A small sound classifier, trained from scratch.
Training: muon at rate 0.021, 40000 steps, batches of 64.
Data: trained on synthesized solo parts of chorales (CocoChorales), 39062 training examples, 65.5 epochs.
Rows from block 11, named by matrix and row number. Rows with one number belong to one neuron. Each number is 50 + 10 x the weight over its row's rms, rounded and kept within 0 to 99. All counts start at 0. After the name is the row's rms in percent of the matrix's.
# fc1: MLP up (model.blocks.11.mlp.fc1.weight, 768x256), inputs 172-255
# fc2: MLP down (model.blocks.11.mlp.fc2.weight, 256x768, transposed), outputs 172-255
fc1.337 077:50 33 50 40 50 50 50 50 50 50 50 43 29 50 50 44 50 50 73 50 50 79 35 80 50 50 50 64 50 62 50 50 50 15 50 50 45 59 50 52 67 76 50 41 14 32 50 43 50 50 50 30 50 12 50 50 50 50 58 50 52 50 50 50 50 78 50 72 62 51 49 50 50 18 50 50 50 50 51 50 50 50 46 30
fc1.338 058:50 50 71 41 50 50 50 50 66 55 50 50 40 50 50 50 50 50 50 52 45 30 50 50 50 50 36 50 50 26 43 50 50 87 50 62 39 74 50 78 50 50 92 50 50 50 32 50 63 50 50 43 50 50 47 50 50 42 50 50 50 50 30 50 50 50 50 50 50 36 50 57 50 50 50 50 50 50 69 50 44 49 54 50
fc1.339 059:50 28 51 50 50 50 86 50 50 73 41 50 19 50 50 44 50 50 50 50 55 42 50 50 58 60 82 50 50 64 50 50 50 56 50 50 45 53 32 58 36 41 50 47 39 50 50 50 50 71 50 50 79 50 50 50 50 31 56 47 50 50 50 50 49 56 44 50 50 50 50 50 50 50 50 50 36 39 50 37 50 57 50 50
fc1.340 022:64 50 50 50 50 50 78 61 42 50 40 43 62 50 50 56 31 50 43 50 50 50 50 41 39 47 30 62 37 63 50 60 42 50 50 50 41 50 50 37 50 44 61 42 36 50 50 50 45 50 66 55 34 44 50 50 50 50 67 62 71 50 50 64 60 37 50 50 50 50 50 57 50 50 50 55 34 42 50 50 31 50 58 42
fc1.341 061:50 30 50 50 50 50 42 50 50 41 50 50 50 47 65 38 50 43 50 35 37 50 50 40 50 52 49 43 50 50 50 67 44 68 46 63 46 42 63 56 50 50 36 52 69 50 50 40 69 50 50 62 37 33 48 50 50 50 71 50 57 50 50 54 50 50 50 64 50 50 60 50 68 60 52 50 32 32 50 26 50 50 22 59
fc1.342 117:50 29 45 50 56 58 50 50 52 69 32 50 50 50 54 50 50 40 50 35 50 35 23 50 43 61 50 50 23 50 51 61 50 34 26 50 50 62 37 48 50 58 58 49 50 50 34 50 30 40 50 39 50 50 50 65 67 62 50 50 50 79 44 50 50 54 76 50 57 50 53 58 46 55 50 50 69 64 50 63 50 47 38 43
fc1.343 059:41 72 50 50 50 29 50 43 50 50 50 50 50 50 27 50 26 50 50 34 35 50 54 50 50 50 50 52 50 29 67 49 50 50 50 50 60 50 50 39 30 50 76 47 50 50 50 33 50 50 61 50 62 60 56 55 50 51 32 38 44 77 70 19 69 50 45 50 64 50 40 50 50 50 50 80 50 50 50 48 64 48 50 51
fc1.344 026:34 58 73 50 50 33 50 50 50 50 56 35 38 49 50 50 50 53 50 23 65 50 50 50 50 50 22 50 50 33 35 45 24 50 50 46 50 55 50 50 50 54 50 50 50 50 55 66 62 66 33 65 83 50 50 50 47 50 50 50 50 59 50 50 27 50 55 55 66 50 50 53 50 55 74 50 56 50 50 30 70 50 42 39
fc1.345 021:50 50 50 50 54 50 57 50 26 50 50 50 50 50 50 36 62 50 50 50 50 45 50 50 50 30 50 09 50 50 50 32 25 50 79 50 60 50 50 50 50 69 75 68 50 50 50 50 61 50 50 50 50 58 50 69 50 50 50 50 50 50 50 31 50 50 50 26 50 70 33 74 50 50 37 50 50 50 50 50 69 50 50 50
fc1.346 121:62 50 57 50 50 50 44 50 60 50 71 47 50 24 50 50 18 50 52 50 49 50 40 35 50 50 65 55 50 50 25 50 57 50 59 50 50 53 50 55 51 34 50 50 50 50 50 50 71 50 51 53 50 50 41 71 34 52 50 50 50 50 63 50 50 50 30 37 50 50 41 83 50 69 38 50 50 50 46 50 50 50 50 50
fc1.347 088:50 72 50 50 63 50 50 36 50 50 50 74 50 50 32 50 50 50 50 50 50 44 50 30 50 56 50 56 45 50 50 56 50 50 50 42 51 31 48 41 71 40 50 50 50 50 56 50 55 53 50 57 50 57 50 50 32 50 50 50 50 94 75 58 50 50 44 50 50 50 31 31 48 50 50 50 42 50 50 50 50 52 50 51
fc1.348 112:50 50 50 50 28 31 69 50 50 55 50 59 45 45 50 50 50 50 39 64 43 50 50 67 28 64 66 54 50 46 61 50 50 44 50 50 50 50 39 50 39 45 50 43 50 50 67 50 50 45 66 50 63 45 50 30 49 40 31 50 46 50 20 52 50 50 57 50 49 50 50 59 63 50 65 37 59 50 50 57 50 35 30 38
fc1.349 076:47 50 50 50 77 50 47 49 42 52 43 69 50 50 27 50 50 68 50 50 61 33 29 50 50 50 50 36 42 73 50 50 50 50 50 50 39 50 50 50 50 50 53 50 22 39 50 44 41 17 68 50 61 89 46 52 51 30 50 50 50 67 50 50 57 32 58 50 82 50 50 62 71 57 71 50 50 50 23 50 50 50 41 50
fc1.350 069:50 50 45 61 40 39 50 57 43 50 46 50 50 50 50 40 50 55 50 50 44 43 79 73 23 50 50 48 50 50 50 50 38 50 50 45 28 72 36 50 29 63 50 50 68 50 69 40 50 50 47 50 50 50 47 31 50 56 29 50 50 50 42 50 50 61 50 50 50 46 80 50 50 50 35 50 50 66 64 50 50 46 30 40
fc1.351 088:41 50 53 69 13 50 50 50 52 62 50 47 56 50 38 48 27 75 50 50 55 39 77 50 50 61 50 61 40 54 60 61 42 50 50 50 68 45 55 50 55 50 50 52 63 50 35 50 41 26 50 48 45 50 50 42 50 50 44 51 40 42 50 50 50 27 20 56 50 52 50 50 50 50 59 48 56 63 50 50 50 42 50 27
fc1.352 080:42 50 50 50 52 50 50 50 50 48 50 50 50 50 43 48 50 50 50 45 81 34 50 50 50 73 50 50 50 50 53 53 47 50 47 67 50 50 69 50 52 41 50 50 61 50 46 50 50 50 53 50 51 33 50 50 43 50 50 50 50 50 56 50 50 33 41 50 44 50 50 50 50 50 50 50 50 65 50 35 73 67 50 38
fc1.353 088:50 37 50 50 50 50 61 63 50 59 50 42 50 61 59 50 50 50 50 64 50 45 45 50 51 60 50 50 50 50 53 50 50 59 76 57 50 50 28 68 55 40 50 50 50 52 50 50 50 55 60 50 27 12 61 50 50 49 50 76 41 50 66 44 53 76 50 50 65 63 50 64 50 76 43 50 40 50 50 50 45 54 27 23
fc1.354 084:50 64 49 62 37 40 50 50 70 50 89 50 50 37 50 50 50 50 50 50 39 50 58 50 50 50 50 36 50 50 11 50 50 50 50 50 32 50 50 50 50 50 50 50 50 38 50 50 60 50 50 50 47 50 50 50 50 50 81 34 53 50 35 59 74 46 81 28 50 50 50 50 50 65 50 25 50 39 64 50 50 56 50 50
fc1.355 113:50 50 50 51 35 50 59 56 50 47 50 71 50 43 50 50 50 50 72 50 57 19 50 33 50 50 50 51 82 50 40 66 50 36 50 41 50 50 73 54 50 50 58 50 28 50 42 50 65 39 50 33 61 50 50 50 50 50 74 50 50 70 52 50 50 69 47 74 50 48 35 50 58 50 60 50 32 37 50 28 50 50 50 50
fc1.356 114:48 50 37 50 58 50 50 64 50 59 50 22 62 50 29 44 58 50 64 67 50 54 57 50 50 40 49 50 65 50 50 50 50 67 50 54 34 50 61 50 52 50 50 41 84 50 50 63 50 50 50 41 50 54 70 35 62 47 37 50 37 70 50 37 50 50 50 50 50 50 50 52 26 50 54 81 58 58 50 50 50 50 57 59
fc1.357 060:50 50 36 50 43 39 50 60 50 46 39 50 50 77 49 64 50 50 50 50 55 61 69 50 55 50 49 50 50 50 60 50 47 50 50 50 50 38 80 50 50 41 56 50 62 50 50 62 31 35 50 50 50 58 50 56 50 50 41 32 50 50 50 50 50 50 50 50 50 56 42 50 50 60 40 50 50 09 65 50 50 50 50 72
fc1.358 066:63 50 50 50 56 21 71 50 20 56 50 64 50 50 66 65 50 33 50 50 50 50 50 50 50 50 50 53 36 64 00 56 50 50 50 50 50 39 42 50 50 31 50 60 50 50 50 50 47 55 50 50 42 50 50 50 50 50 50 50 72 50 65 50 50 50 52 50 29 50 50 63 50 50 50 74 50 69 50 49 50 50 50 80
fc1.359 073:50 50 50 41 50 45 48 50 50 41 66 50 50 73 50 50 73 59 50 50 62 59 61 51 50 49 24 27 52 44 48 41 62 50 50 54 60 50 50 50 50 50 50 50 42 48 50 33 50 50 50 56 50 50 50 63 50 50 43 50 58 30 38 50 46 50 51 33 44 50 64 64 50 31 50 50 50 39 41 50 57 53 50 50
fc1.360 087:77 50 58 36 28 50 50 50 40 50 50 50 50 67 49 53 43 50 67 50 35 50 68 33 50 40 66 34 50 35 36 64 50 50 56 37 43 74 57 50 52 50 50 50 50 50 64 50 59 50 33 37 41 43 61 50 42 53 50 46 50 50 43 50 50 54 62 20 63 62 39 50 66 42 14 50 52 22 59 50 50 50 65 52
fc1.361 127:48 50 59 50 31 43 79 47 42 52 50 48 50 50 37 52 46 50 50 46 51 50 50 50 50 68 31 50 63 48 50 28 60 41 37 50 50 50 41 50 63 53 50 50 43 35 58 61 31 50 37 50 37 43 50 50 73 50 59 50 50 34 20 50 68 29 31 55 84 50 50 50 28 50 56 50 40 50 50 11 43 61 50 50
fc1.362 049:50 49 35 50 50 50 50 50 65 68 29 36 50 50 85 50 51 50 50 50 50 28 61 50 50 50 50 50 50 50 42 48 43 71 61 68 50 55 35 54 50 63 50 50 52 50 54 54 50 44 50 50 35 50 50 67 57 57 72 50 50 50 67 50 69 50 50 50 50 50 60 39 50 57 49 54 50 50 55 65 50 50 28 50
fc1.363 120:40 50 50 50 50 50 50 59 42 50 50 50 50 50 40 50 50 39 78 50 61 40 50 50 50 59 31 44 39 48 50 52 50 50 46 50 50 50 63 50 53 64 50 47 63 46 72 48 39 50 50 50 50 40 56 37 28 55 69 50 56 50 34 50 50 50 24 62 50 50 35 50 50 56 50 84 28 22 32 41 76 50 24 50
fc1.364 209:50 47 50 61 64 50 39 50 51 50 50 66 50 50 54 50 01 42 50 57 65 54 48 49 45 60 63 41 50 59 49 50 43 51 66 50 54 50 50 50 50 44 69 61 58 50 51 61 72 50 56 52 55 75 50 16 50 50 57 55 49 50 50 50 36 60 41 41 50 50 65 50 50 50 50 51 56 51 53 43 64 50 50 45
fc1.365 055:50 16 50 39 50 68 50 43 50 50 50 50 50 50 50 34 50 50 50 50 50 50 50 50 50 50 50 50 36 50 50 50 50 50 50 50 50 49 62 50 50 49 50 50 50 50 50 62 50 50 67 50 50 50 50 50 50 50 50 50 50 50 50 50 67 32 46 50 50 60 85 66 50 50 48 50 50 61 26 50 50 50 48 43
fc1.366 120:63 70 50 62 53 64 50 31 55 50 50 44 50 50 46 42 30 50 51 26 32 64 42 50 50 50 50 50 50 67 56 50 54 50 31 63 50 50 50 50 33 50 69 45 29 46 63 56 44 50 72 50 56 61 50 50 58 50 69 36 33 65 60 50 50 50 72 41 56 29 33 60 48 76 36 65 50 43 48 50 50 50 54 51
fc1.367 045:50 50 24 50 46 50 50 45 39 50 50 39 50 50 52 50 50 50 50 56 50 50 50 50 50 62 62 50 50 55 50 50 57 24 50 50 55 50 50 24 50 50 50 50 60 50 70 50 50 50 44 50 50 50 50 55 50 50 41 50 50 40 47 72 60 39 50 61 54 50 50 50 87 50 42 50 84 50 50 50 48 50 39 50
fc1.368 110:52 50 16 50 50 32 50 50 50 50 75 50 36 13 45 52 37 40 44 57 43 52 50 62 50 50 42 50 69 49 39 50 50 50 42 50 50 43 50 42 51 61 63 50 50 50 39 50 50 50 53 33 61 46 50 35 48 65 71 57 46 50 50 44 50 45 71 59 62 50 29 59 35 50 78 46 61 57 31 62 40 50 50 40
fc1.369 077:50 50 50 64 59 60 45 54 50 50 34 50 50 53 50 45 51 50 38 28 47 47 50 54 50 68 50 43 50 44 50 50 56 50 34 50 50 64 50 50 50 50 50 50 50 50 69 46 45 50 50 50 49 42 50 00 50 70 50 50 50 50 50 50 68 58 50 50 48 50 47 50 50 58 50 50 25 50 62 30 54 50 50 50
fc1.370 077:69 36 50 60 50 46 64 56 64 75 50 63 50 50 63 43 50 50 50 49 50 53 44 50 29 50 50 50 50 45 60 67 50 50 38 40 58 66 50 50 56 58 41 64 50 27 50 50 18 45 50 50 38 50 54 50 63 65 55 71 47 40 68 50 62 32 63 50 50 50 50 50 24 50 50 50 50 50 67 48 50 50 50 50
fc1.371 064:50 50 50 23 70 50 33 50 52 50 50 60 61 36 50 50 34 50 50 50 50 50 64 50 67 54 56 50 23 50 46 50 50 64 50 50 50 43 59 53 55 60 72 38 40 50 44 49 83 50 36 50 50 50 50 50 50 38 50 78 50 41 33 61 45 50 66 67 50 50 50 50 46 50 39 60 66 39 50 50 50 36 50 47
fc1.372 064:50 50 50 50 66 45 50 37 50 50 50 50 60 21 50 50 50 50 50 88 68 50 05 50 50 50 69 50 50 50 50 50 40 50 50 50 40 50 37 51 50 61 60 65 50 50 68 50 64 50 57 62 53 50 50 57 23 50 50 50 50 50 47 50 53 50 50 50 64 50 56 50 50 34 42 70 50 50 42 77 64 50 41 50
fc1.373 095:50 50 50 41 59 53 50 58 50 57 50 50 46 50 50 37 50 49 50 50 50 50 50 50 50 66 51 54 57 32 55 50 50 70 53 53 51 64 60 66 84 50 32 47 50 50 65 43 50 35 49 50 50 50 50 50 39 50 63 50 50 50 50 50 54 61 50 29 73 56 50 39 50 50 50 61 55 33 52 60 63 41 53 50
fc1.374 123:50 50 47 39 38 57 50 50 51 50 50 40 50 54 53 50 24 48 55 37 50 50 57 36 44 67 38 68 34 50 62 60 52 46 50 45 48 50 55 35 50 50 37 59 50 50 62 45 50 50 52 52 50 50 36 61 34 50 50 53 44 50 43 35 50 53 50 50 63 38 50 50 71 29 50 56 56 82 48 51 50 39 53 50
fc1.375 156:50 50 61 50 50 56 50 56 39 42 48 58 56 68 50 50 52 33 58 49 50 56 50 42 50 58 58 50 53 50 49 50 50 50 50 52 50 50 66 57 51 50 53 50 50 40 54 48 50 58 50 61 39 50 50 30 50 50 50 50 50 66 50 50 50 50 67 29 44 33 51 81 50 78 51 50 72 37 50 22 50 50 50 50
fc1.376 073:50 50 60 50 63 67 50 41 24 59 39 50 29 66 35 52 50 50 53 31 50 53 59 41 50 50 50 47 50 47 50 50 50 38 30 50 64 25 37 27 50 56 50 51 56 42 50 50 65 50 50 50 50 14 64 72 61 50 50 50 61 40 50 50 50 50 24 50 50 50 50 54 50 50 56 50 37 53 50 63 50 50 38 55
fc2.337 073:50 50 50 38 77 50 50 50 50 46 50 75 57 50 39 76 68 67 50 50 50 50 44 50 50 50 50 50 50 50 50 50 50 50 55 67 50 45 50 57 32 50 86 50 50 53 50 50 50 56 50 67 50 50 50 50 50 50 50 50 50 50 42 50 50 50 23 25 35 50 47 56 43 32 50 50 50 82 50 49 50 50 50 40
fc2.338 066:51 50 50 40 50 50 35 51 50 25 50 50 66 50 39 50 39 50 50 50 50 50 50 50 56 50 48 50 50 50 50 50 50 50 50 50 54 54 50 12 44 50 50 32 50 50 50 50 35 50 50 57 67 50 50 50 50 50 50 28 50 50 50 50 50 50 50 50 50 50 50 50 50 41 50 50 50 07 36 46 50 50 50 50
fc2.339 065:50 50 50 50 50 34 50 50 58 58 50 50 51 50 37 30 50 50 49 50 50 50 50 50 50 50 50 50 63 50 50 44 57 62 56 55 37 65 50 74 50 67 50 50 40 36 79 48 62 50 50 50 41 68 50 50 50 50 36 35 50 71 50 50 60 50 50 50 50 50 50 31 59 55 50 38 79 32 50 50 72 32 50 43
fc2.340 027:53 33 50 50 50 50 31 50 50 58 50 37 66 50 50 44 50 59 46 50 32 50 61 50 36 55 50 50 37 50 60 40 38 50 50 31 71 69 65 50 50 66 50 62 50 50 28 25 50 50 50 43 53 50 50 50 50 50 50 52 50 59 50 50 50 62 50 50 73 38 41 50 53 50 44 50 50 50 50 50 40 63 50 73
fc2.341 072:45 50 80 50 50 80 35 50 50 29 50 50 50 50 48 66 50 50 50 50 46 50 50 50 33 51 13 50 75 35 50 46 50 50 50 57 50 32 50 37 50 73 65 50 50 30 50 75 50 50 50 63 37 50 42 61 50 50 50 30 50 27 37 50 50 50 50 50 50 50 58 43 58 50 39 66 50 50 50 50 50 53 50 50
fc2.342 122:54 50 30 49 50 50 55 50 57 50 50 50 56 50 80 67 50 50 50 50 50 50 50 39 50 45 66 50 64 62 53 59 50 36 26 45 50 50 53 50 50 42 19 50 65 50 54 60 68 54 50 49 44 64 39 53 50 39 51 39 58 50 36 65 64 50 58 50 50 50 50 62 54 42 41 50 54 79 50 50 50 50 62 50
fc2.343 062:50 50 55 53 50 50 30 50 50 55 50 64 50 50 40 50 42 55 59 50 50 50 50 50 50 50 45 50 50 69 48 63 50 36 52 50 50 41 41 50 50 57 50 60 60 59 29 50 62 50 59 66 37 50 50 50 51 50 50 66 50 64 57 50 69 57 50 34 50 50 50 50 44 42 50 50 50 25 50 50 46 59 50 65
fc2.344 030:56 50 50 62 50 72 43 50 69 31 49 32 49 36 50 57 63 50 50 50 33 50 50 50 62 50 50 50 40 50 50 63 41 63 39 41 50 50 43 17 28 34 70 40 50 47 50 50 50 28 50 50 24 50 37 61 62 50 64 50 50 62 46 50 37 50 53 50 50 50 68 50 50 36 40 29 50 50 32 50 50 50 50 66
fc2.345 022:56 70 50 60 50 50 50 39 50 50 50 50 50 50 50 14 49 31 27 69 50 50 50 19 64 50 36 61 50 50 50 50 50 50 39 50 50 40 50 44 63 22 50 60 57 50 50 50 50 50 34 50 44 50 68 50 50 50 50 50 50 13 50 50 50 68 50 57 50 40 50 50 50 72 50 50 50 35 50 50 50 57 21 50
fc2.346 112:42 50 50 50 49 74 68 54 50 55 50 50 50 41 50 51 50 50 50 52 50 30 35 50 50 67 50 40 46 45 50 75 54 50 50 50 50 44 50 50 65 50 52 17 50 56 31 54 50 48 50 54 27 50 50 50 37 50 72 59 56 46 25 50 50 52 57 67 50 49 50 65 61 61 64 53 50 48 67 64 64 50 57 50
fc2.347 084:39 50 50 50 50 50 42 43 50 58 26 50 53 50 22 50 50 47 36 50 50 50 68 56 50 46 50 30 68 50 50 41 50 42 50 14 50 50 46 50 36 42 44 50 36 20 50 45 50 45 50 55 50 57 50 83 50 50 56 50 61 68 50 50 50 50 58 41 39 50 41 50 50 50 45 66 50 55 50 28 50 50 49 20
fc2.348 102:50 50 51 46 50 50 36 54 50 50 47 44 50 50 67 42 50 50 58 78 50 50 61 46 58 60 53 62 50 50 60 51 48 63 50 50 56 58 41 50 50 45 56 50 79 50 51 50 50 50 50 50 50 50 50 49 56 46 50 63 50 66 50 44 49 50 50 51 50 50 50 34 48 37 54 65 51 50 37 50 50 45 43 48
fc2.349 084:45 04 50 50 50 50 62 50 54 36 59 37 50 56 70 50 49 50 55 37 71 59 56 50 50 60 50 28 44 53 50 50 55 53 50 50 40 50 50 50 50 50 26 50 50 50 45 50 59 42 55 50 39 63 55 50 50 56 59 50 46 50 64 49 50 50 57 50 60 50 47 50 70 63 50 50 53 50 30 21 45 50 50 60
fc2.350 077:50 63 41 50 38 42 28 63 50 56 32 50 50 50 50 50 50 50 50 50 50 50 50 50 56 50 41 50 47 50 50 50 41 50 29 59 50 50 50 24 74 50 55 50 57 40 39 64 50 50 50 50 50 45 50 50 50 47 50 67 50 68 50 50 50 62 50 14 50 50 41 39 66 50 50 68 50 20 50 50 41 63 50 48
fc2.351 094:50 75 50 50 71 50 52 50 50 51 60 52 50 50 74 50 50 52 50 46 19 50 50 66 65 50 62 50 69 60 50 50 65 50 59 47 50 50 50 11 50 58 50 50 50 44 40 57 50 59 50 44 61 50 53 46 50 50 50 54 47 53 50 50 38 72 44 50 69 35 50 69 70 50 46 42 42 83 50 53 50 50 50 50
fc2.352 075:35 11 60 50 50 41 50 72 50 81 50 64 50 68 50 50 50 50 50 50 50 50 57 50 48 41 73 50 38 35 50 46 50 50 50 59 50 49 56 50 34 47 63 48 63 47 39 53 50 50 44 30 30 50 39 60 51 49 50 50 43 38 50 30 50 50 50 50 54 59 54 07 44 59 55 50 59 60 74 46 50 64 50 50
fc2.353 097:60 17 50 50 51 54 50 50 54 66 50 39 54 50 60 44 50 59 67 35 50 50 50 50 69 50 50 50 50 57 50 50 35 50 42 50 78 50 50 38 50 30 50 50 39 50 41 49 50 50 50 50 49 39 50 51 50 50 50 38 41 54 37 50 81 45 53 57 35 50 54 44 56 23 43 50 41 43 66 50 40 61 50 50
fc2.354 086:50 50 50 84 50 50 51 24 50 50 50 50 56 71 50 53 50 57 71 45 55 77 50 45 50 50 67 50 40 54 59 50 59 50 50 54 50 45 50 50 14 50 50 45 68 50 50 50 48 50 50 50 50 50 50 73 50 61 50 23 46 68 50 50 50 50 31 50 69 48 40 50 49 41 50 50 50 49 50 63 60 50 42 50
fc2.355 112:50 37 41 40 56 50 50 50 33 48 24 54 47 66 68 50 75 51 50 50 34 45 57 50 63 50 50 40 46 50 36 50 50 44 50 50 50 50 50 38 50 50 59 50 52 50 50 50 34 50 50 50 50 22 50 59 50 50 39 53 70 50 38 50 50 32 60 46 40 63 40 50 38 46 50 69 50 50 59 44 45 50 50 50
fc2.356 108:50 45 54 50 50 36 50 50 56 52 52 50 50 50 26 41 50 35 73 64 35 47 50 50 50 50 45 77 44 47 50 50 50 34 50 50 50 50 50 26 51 50 51 29 38 50 50 50 63 63 50 50 50 50 50 52 50 59 50 65 42 74 50 50 35 50 73 67 58 50 48 42 26 55 51 45 47 85 36 50 50 50 60 59
fc2.357 065:50 48 50 50 50 21 50 39 37 62 50 56 50 52 25 39 40 50 50 37 50 50 21 50 50 45 50 50 50 30 50 50 72 64 50 50 50 43 50 50 50 50 50 50 50 51 35 41 57 50 46 47 32 50 50 36 50 37 81 50 51 50 50 37 50 50 56 63 50 57 43 31 50 31 57 50 50 72 30 50 50 54 50 62
fc2.358 087:50 26 50 47 50 50 50 50 65 65 53 50 50 50 62 68 38 50 50 58 57 50 50 60 50 50 50 50 50 55 50 50 62 50 50 51 40 42 50 50 50 50 50 50 50 36 50 25 50 50 50 50 50 50 50 50 50 34 47 50 33 42 38 34 50 50 33 36 36 60 54 50 44 56 59 48 50 50 50 50 43 50 50 50
fc2.359 089:50 50 54 46 50 61 50 50 44 50 58 36 50 66 53 68 57 50 41 50 42 50 50 50 50 50 50 47 66 46 63 42 50 42 73 50 64 50 50 50 28 68 37 50 49 50 50 50 50 27 38 50 71 50 50 47 50 50 50 64 50 60 30 55 60 50 24 18 30 50 51 53 50 44 50 45 50 50 50 51 44 41 50 26
fc2.360 108:57 50 65 50 50 72 50 40 50 50 50 38 38 66 39 47 39 50 24 55 50 44 57 50 50 45 50 50 49 33 56 51 58 50 50 50 53 50 40 88 37 50 50 57 50 50 18 42 39 50 50 50 50 55 50 50 46 50 48 60 50 63 52 50 32 50 50 50 38 59 54 43 45 50 58 51 60 33 50 50 63 50 50 50
fc2.361 138:37 65 50 50 45 50 50 38 48 19 50 50 47 54 46 56 66 50 31 62 30 50 50 50 58 50 50 50 33 31 50 50 50 50 66 50 50 51 50 33 25 62 50 65 50 34 72 33 36 73 82 50 46 40 48 45 40 50 47 40 50 54 42 38 50 50 50 53 51 50 50 54 50 50 50 50 69 39 72 50 50 54 74 22
fc2.362 058:50 50 37 58 62 50 50 50 35 50 50 56 40 50 50 50 65 54 50 43 50 65 66 50 43 50 50 50 65 36 61 50 32 35 43 50 39 50 50 24 50 58 50 50 50 50 48 50 32 50 66 62 63 67 53 50 56 34 41 42 51 50 41 50 61 38 50 50 59 50 50 50 50 50 42 36 48 50 50 63 50 50 50 50
fc2.363 108:50 38 50 50 34 50 50 39 66 50 50 70 50 50 43 69 51 50 57 55 50 50 50 54 32 50 50 62 42 50 42 47 51 50 50 50 68 54 47 58 63 50 50 50 50 55 96 35 70 50 63 40 50 63 41 68 47 50 50 39 42 38 54 46 61 65 18 50 50 49 50 50 57 27 50 64 51 78 56 50 45 50 50 54
fc2.364 161:48 45 50 50 36 54 65 56 50 58 50 50 50 50 50 44 35 50 50 50 50 50 46 71 66 75 24 66 50 43 50 50 56 50 64 61 50 50 66 39 44 50 77 52 50 50 39 53 57 66 50 50 71 66 50 50 64 50 55 32 50 56 65 35 50 39 50 63 54 50 50 47 33 32 50 32 41 66 50 50 58 33 47 68
fc2.365 049:50 48 50 50 62 45 37 60 29 17 50 31 40 37 46 50 50 50 18 50 50 70 53 43 50 50 50 50 59 50 50 70 50 50 83 50 79 31 50 50 50 50 50 56 50 50 50 50 54 50 50 50 50 43 42 50 50 50 50 49 73 50 29 48 31 50 50 42 17 50 50 50 50 50 50 50 62 50 39 21 50 50 55 50
fc2.366 119:57 55 51 50 50 20 21 50 63 37 46 58 50 58 54 50 50 70 42 50 50 50 52 61 50 61 50 62 50 50 65 50 61 56 50 56 57 60 50 50 94 50 50 50 50 50 37 50 70 50 50 50 50 50 63 50 24 46 50 50 50 50 50 50 50 60 32 50 63 65 50 43 51 24 50 61 57 41 50 55 47 50 32 42
fc2.367 049:50 40 32 50 45 72 50 50 42 50 50 50 61 50 50 50 27 50 33 50 63 50 50 37 50 50 50 36 54 50 50 50 50 52 50 50 50 54 50 65 55 50 61 50 50 42 52 60 24 36 53 58 74 50 50 26 50 50 48 29 24 59 59 50 50 50 60 50 50 46 50 50 50 11 34 50 43 23 50 50 50 50 50 50
fc2.368 089:50 50 63 75 50 75 36 32 50 50 60 26 50 50 50 53 50 34 48 50 46 31 50 50 35 71 59 41 50 45 50 51 50 50 50 57 43 50 44 50 51 64 43 37 50 50 28 50 30 50 50 58 33 37 50 50 51 42 42 46 37 52 61 48 50 46 50 50 41 52 43 50 52 50 53 50 42 50 43 65 50 57 50 50
fc2.369 092:37 39 64 45 55 34 50 50 50 50 48 50 42 50 35 44 68 58 59 43 50 50 50 50 50 50 71 46 33 37 37 50 50 34 50 50 50 46 37 50 50 32 42 61 64 40 85 34 50 41 50 50 35 38 50 50 50 50 50 50 45 55 60 50 36 42 50 48 38 50 50 00 16 61 50 45 50 31 50 50 40 69 56 50
fc2.370 083:50 50 50 50 50 61 44 50 58 50 61 50 50 50 50 50 35 50 62 50 67 50 59 50 50 41 50 50 67 67 50 46 40 47 50 56 67 57 41 50 66 51 48 50 67 69 50 50 38 50 55 58 77 47 50 75 46 43 44 50 50 33 50 50 64 38 53 50 50 53 43 83 58 32 50 50 57 71 50 32 46 33 50 50
fc2.371 051:50 50 50 50 50 50 50 50 50 30 50 50 41 50 50 52 50 64 50 73 50 50 50 50 33 26 50 50 50 50 41 50 50 50 50 50 50 59 50 40 61 50 36 58 33 50 50 58 50 26 42 35 40 50 59 87 50 66 50 50 55 50 59 50 50 50 50 50 78 50 50 50 75 55 67 50 50 70 45 50 50 50 67 86
fc2.372 053:50 72 50 50 28 73 50 50 50 50 05 60 50 50 66 50 14 37 50 50 56 43 50 63 50 50 50 50 82 33 50 55 50 56 64 50 50 50 50 44 47 59 57 50 50 50 50 44 50 39 50 40 50 50 68 50 50 37 50 50 50 50 64 59 50 50 75 50 50 59 50 62 50 50 50 84 50 50 50 50 61 39 50 20
fc2.373 091:50 41 73 48 50 69 50 50 50 61 50 50 50 50 85 50 36 50 56 50 47 50 50 50 58 50 62 50 50 50 50 39 63 53 50 50 50 56 70 59 30 50 64 50 50 50 50 35 50 25 40 49 53 50 50 58 47 38 50 50 46 50 41 50 50 50 50 50 50 52 50 45 70 50 53 32 43 45 50 50 50 50 50 73
fc2.374 117:50 50 49 70 61 76 50 20 63 55 50 31 65 42 66 52 50 50 50 29 39 50 50 50 50 50 50 50 50 50 42 50 50 64 33 51 43 50 50 35 50 51 60 60 50 61 25 47 50 50 50 50 50 50 51 55 47 50 44 45 50 50 50 50 53 44 50 50 50 46 56 72 40 50 53 57 57 44 50 45 50 50 50 52
fc2.375 178:50 60 50 50 65 28 50 50 50 68 42 66 50 39 31 36 55 50 48 42 27 33 43 50 50 64 50 50 50 50 50 50 50 54 51 50 50 44 50 45 50 50 38 50 31 50 33 50 51 50 50 52 50 55 63 50 52 50 61 46 50 50 60 50 43 67 50 57 58 61 51 14 35 07 50 74 50 27 50 50 50 50 40 31
fc2.376 067:50 50 50 50 50 50 50 50 39 70 37 50 50 83 50 61 50 50 50 32 56 50 50 50 26 50 50 50 50 33 50 36 58 30 50 60 35 50 26 50 50 57 50 50 50 43 73 50 44 50 50 50 50 54 50 50 50 39 45 50 50 50 50 50 57 50 50 50 36 71 50 82 50 50 45 40 50 50 50 50 50 50 31 50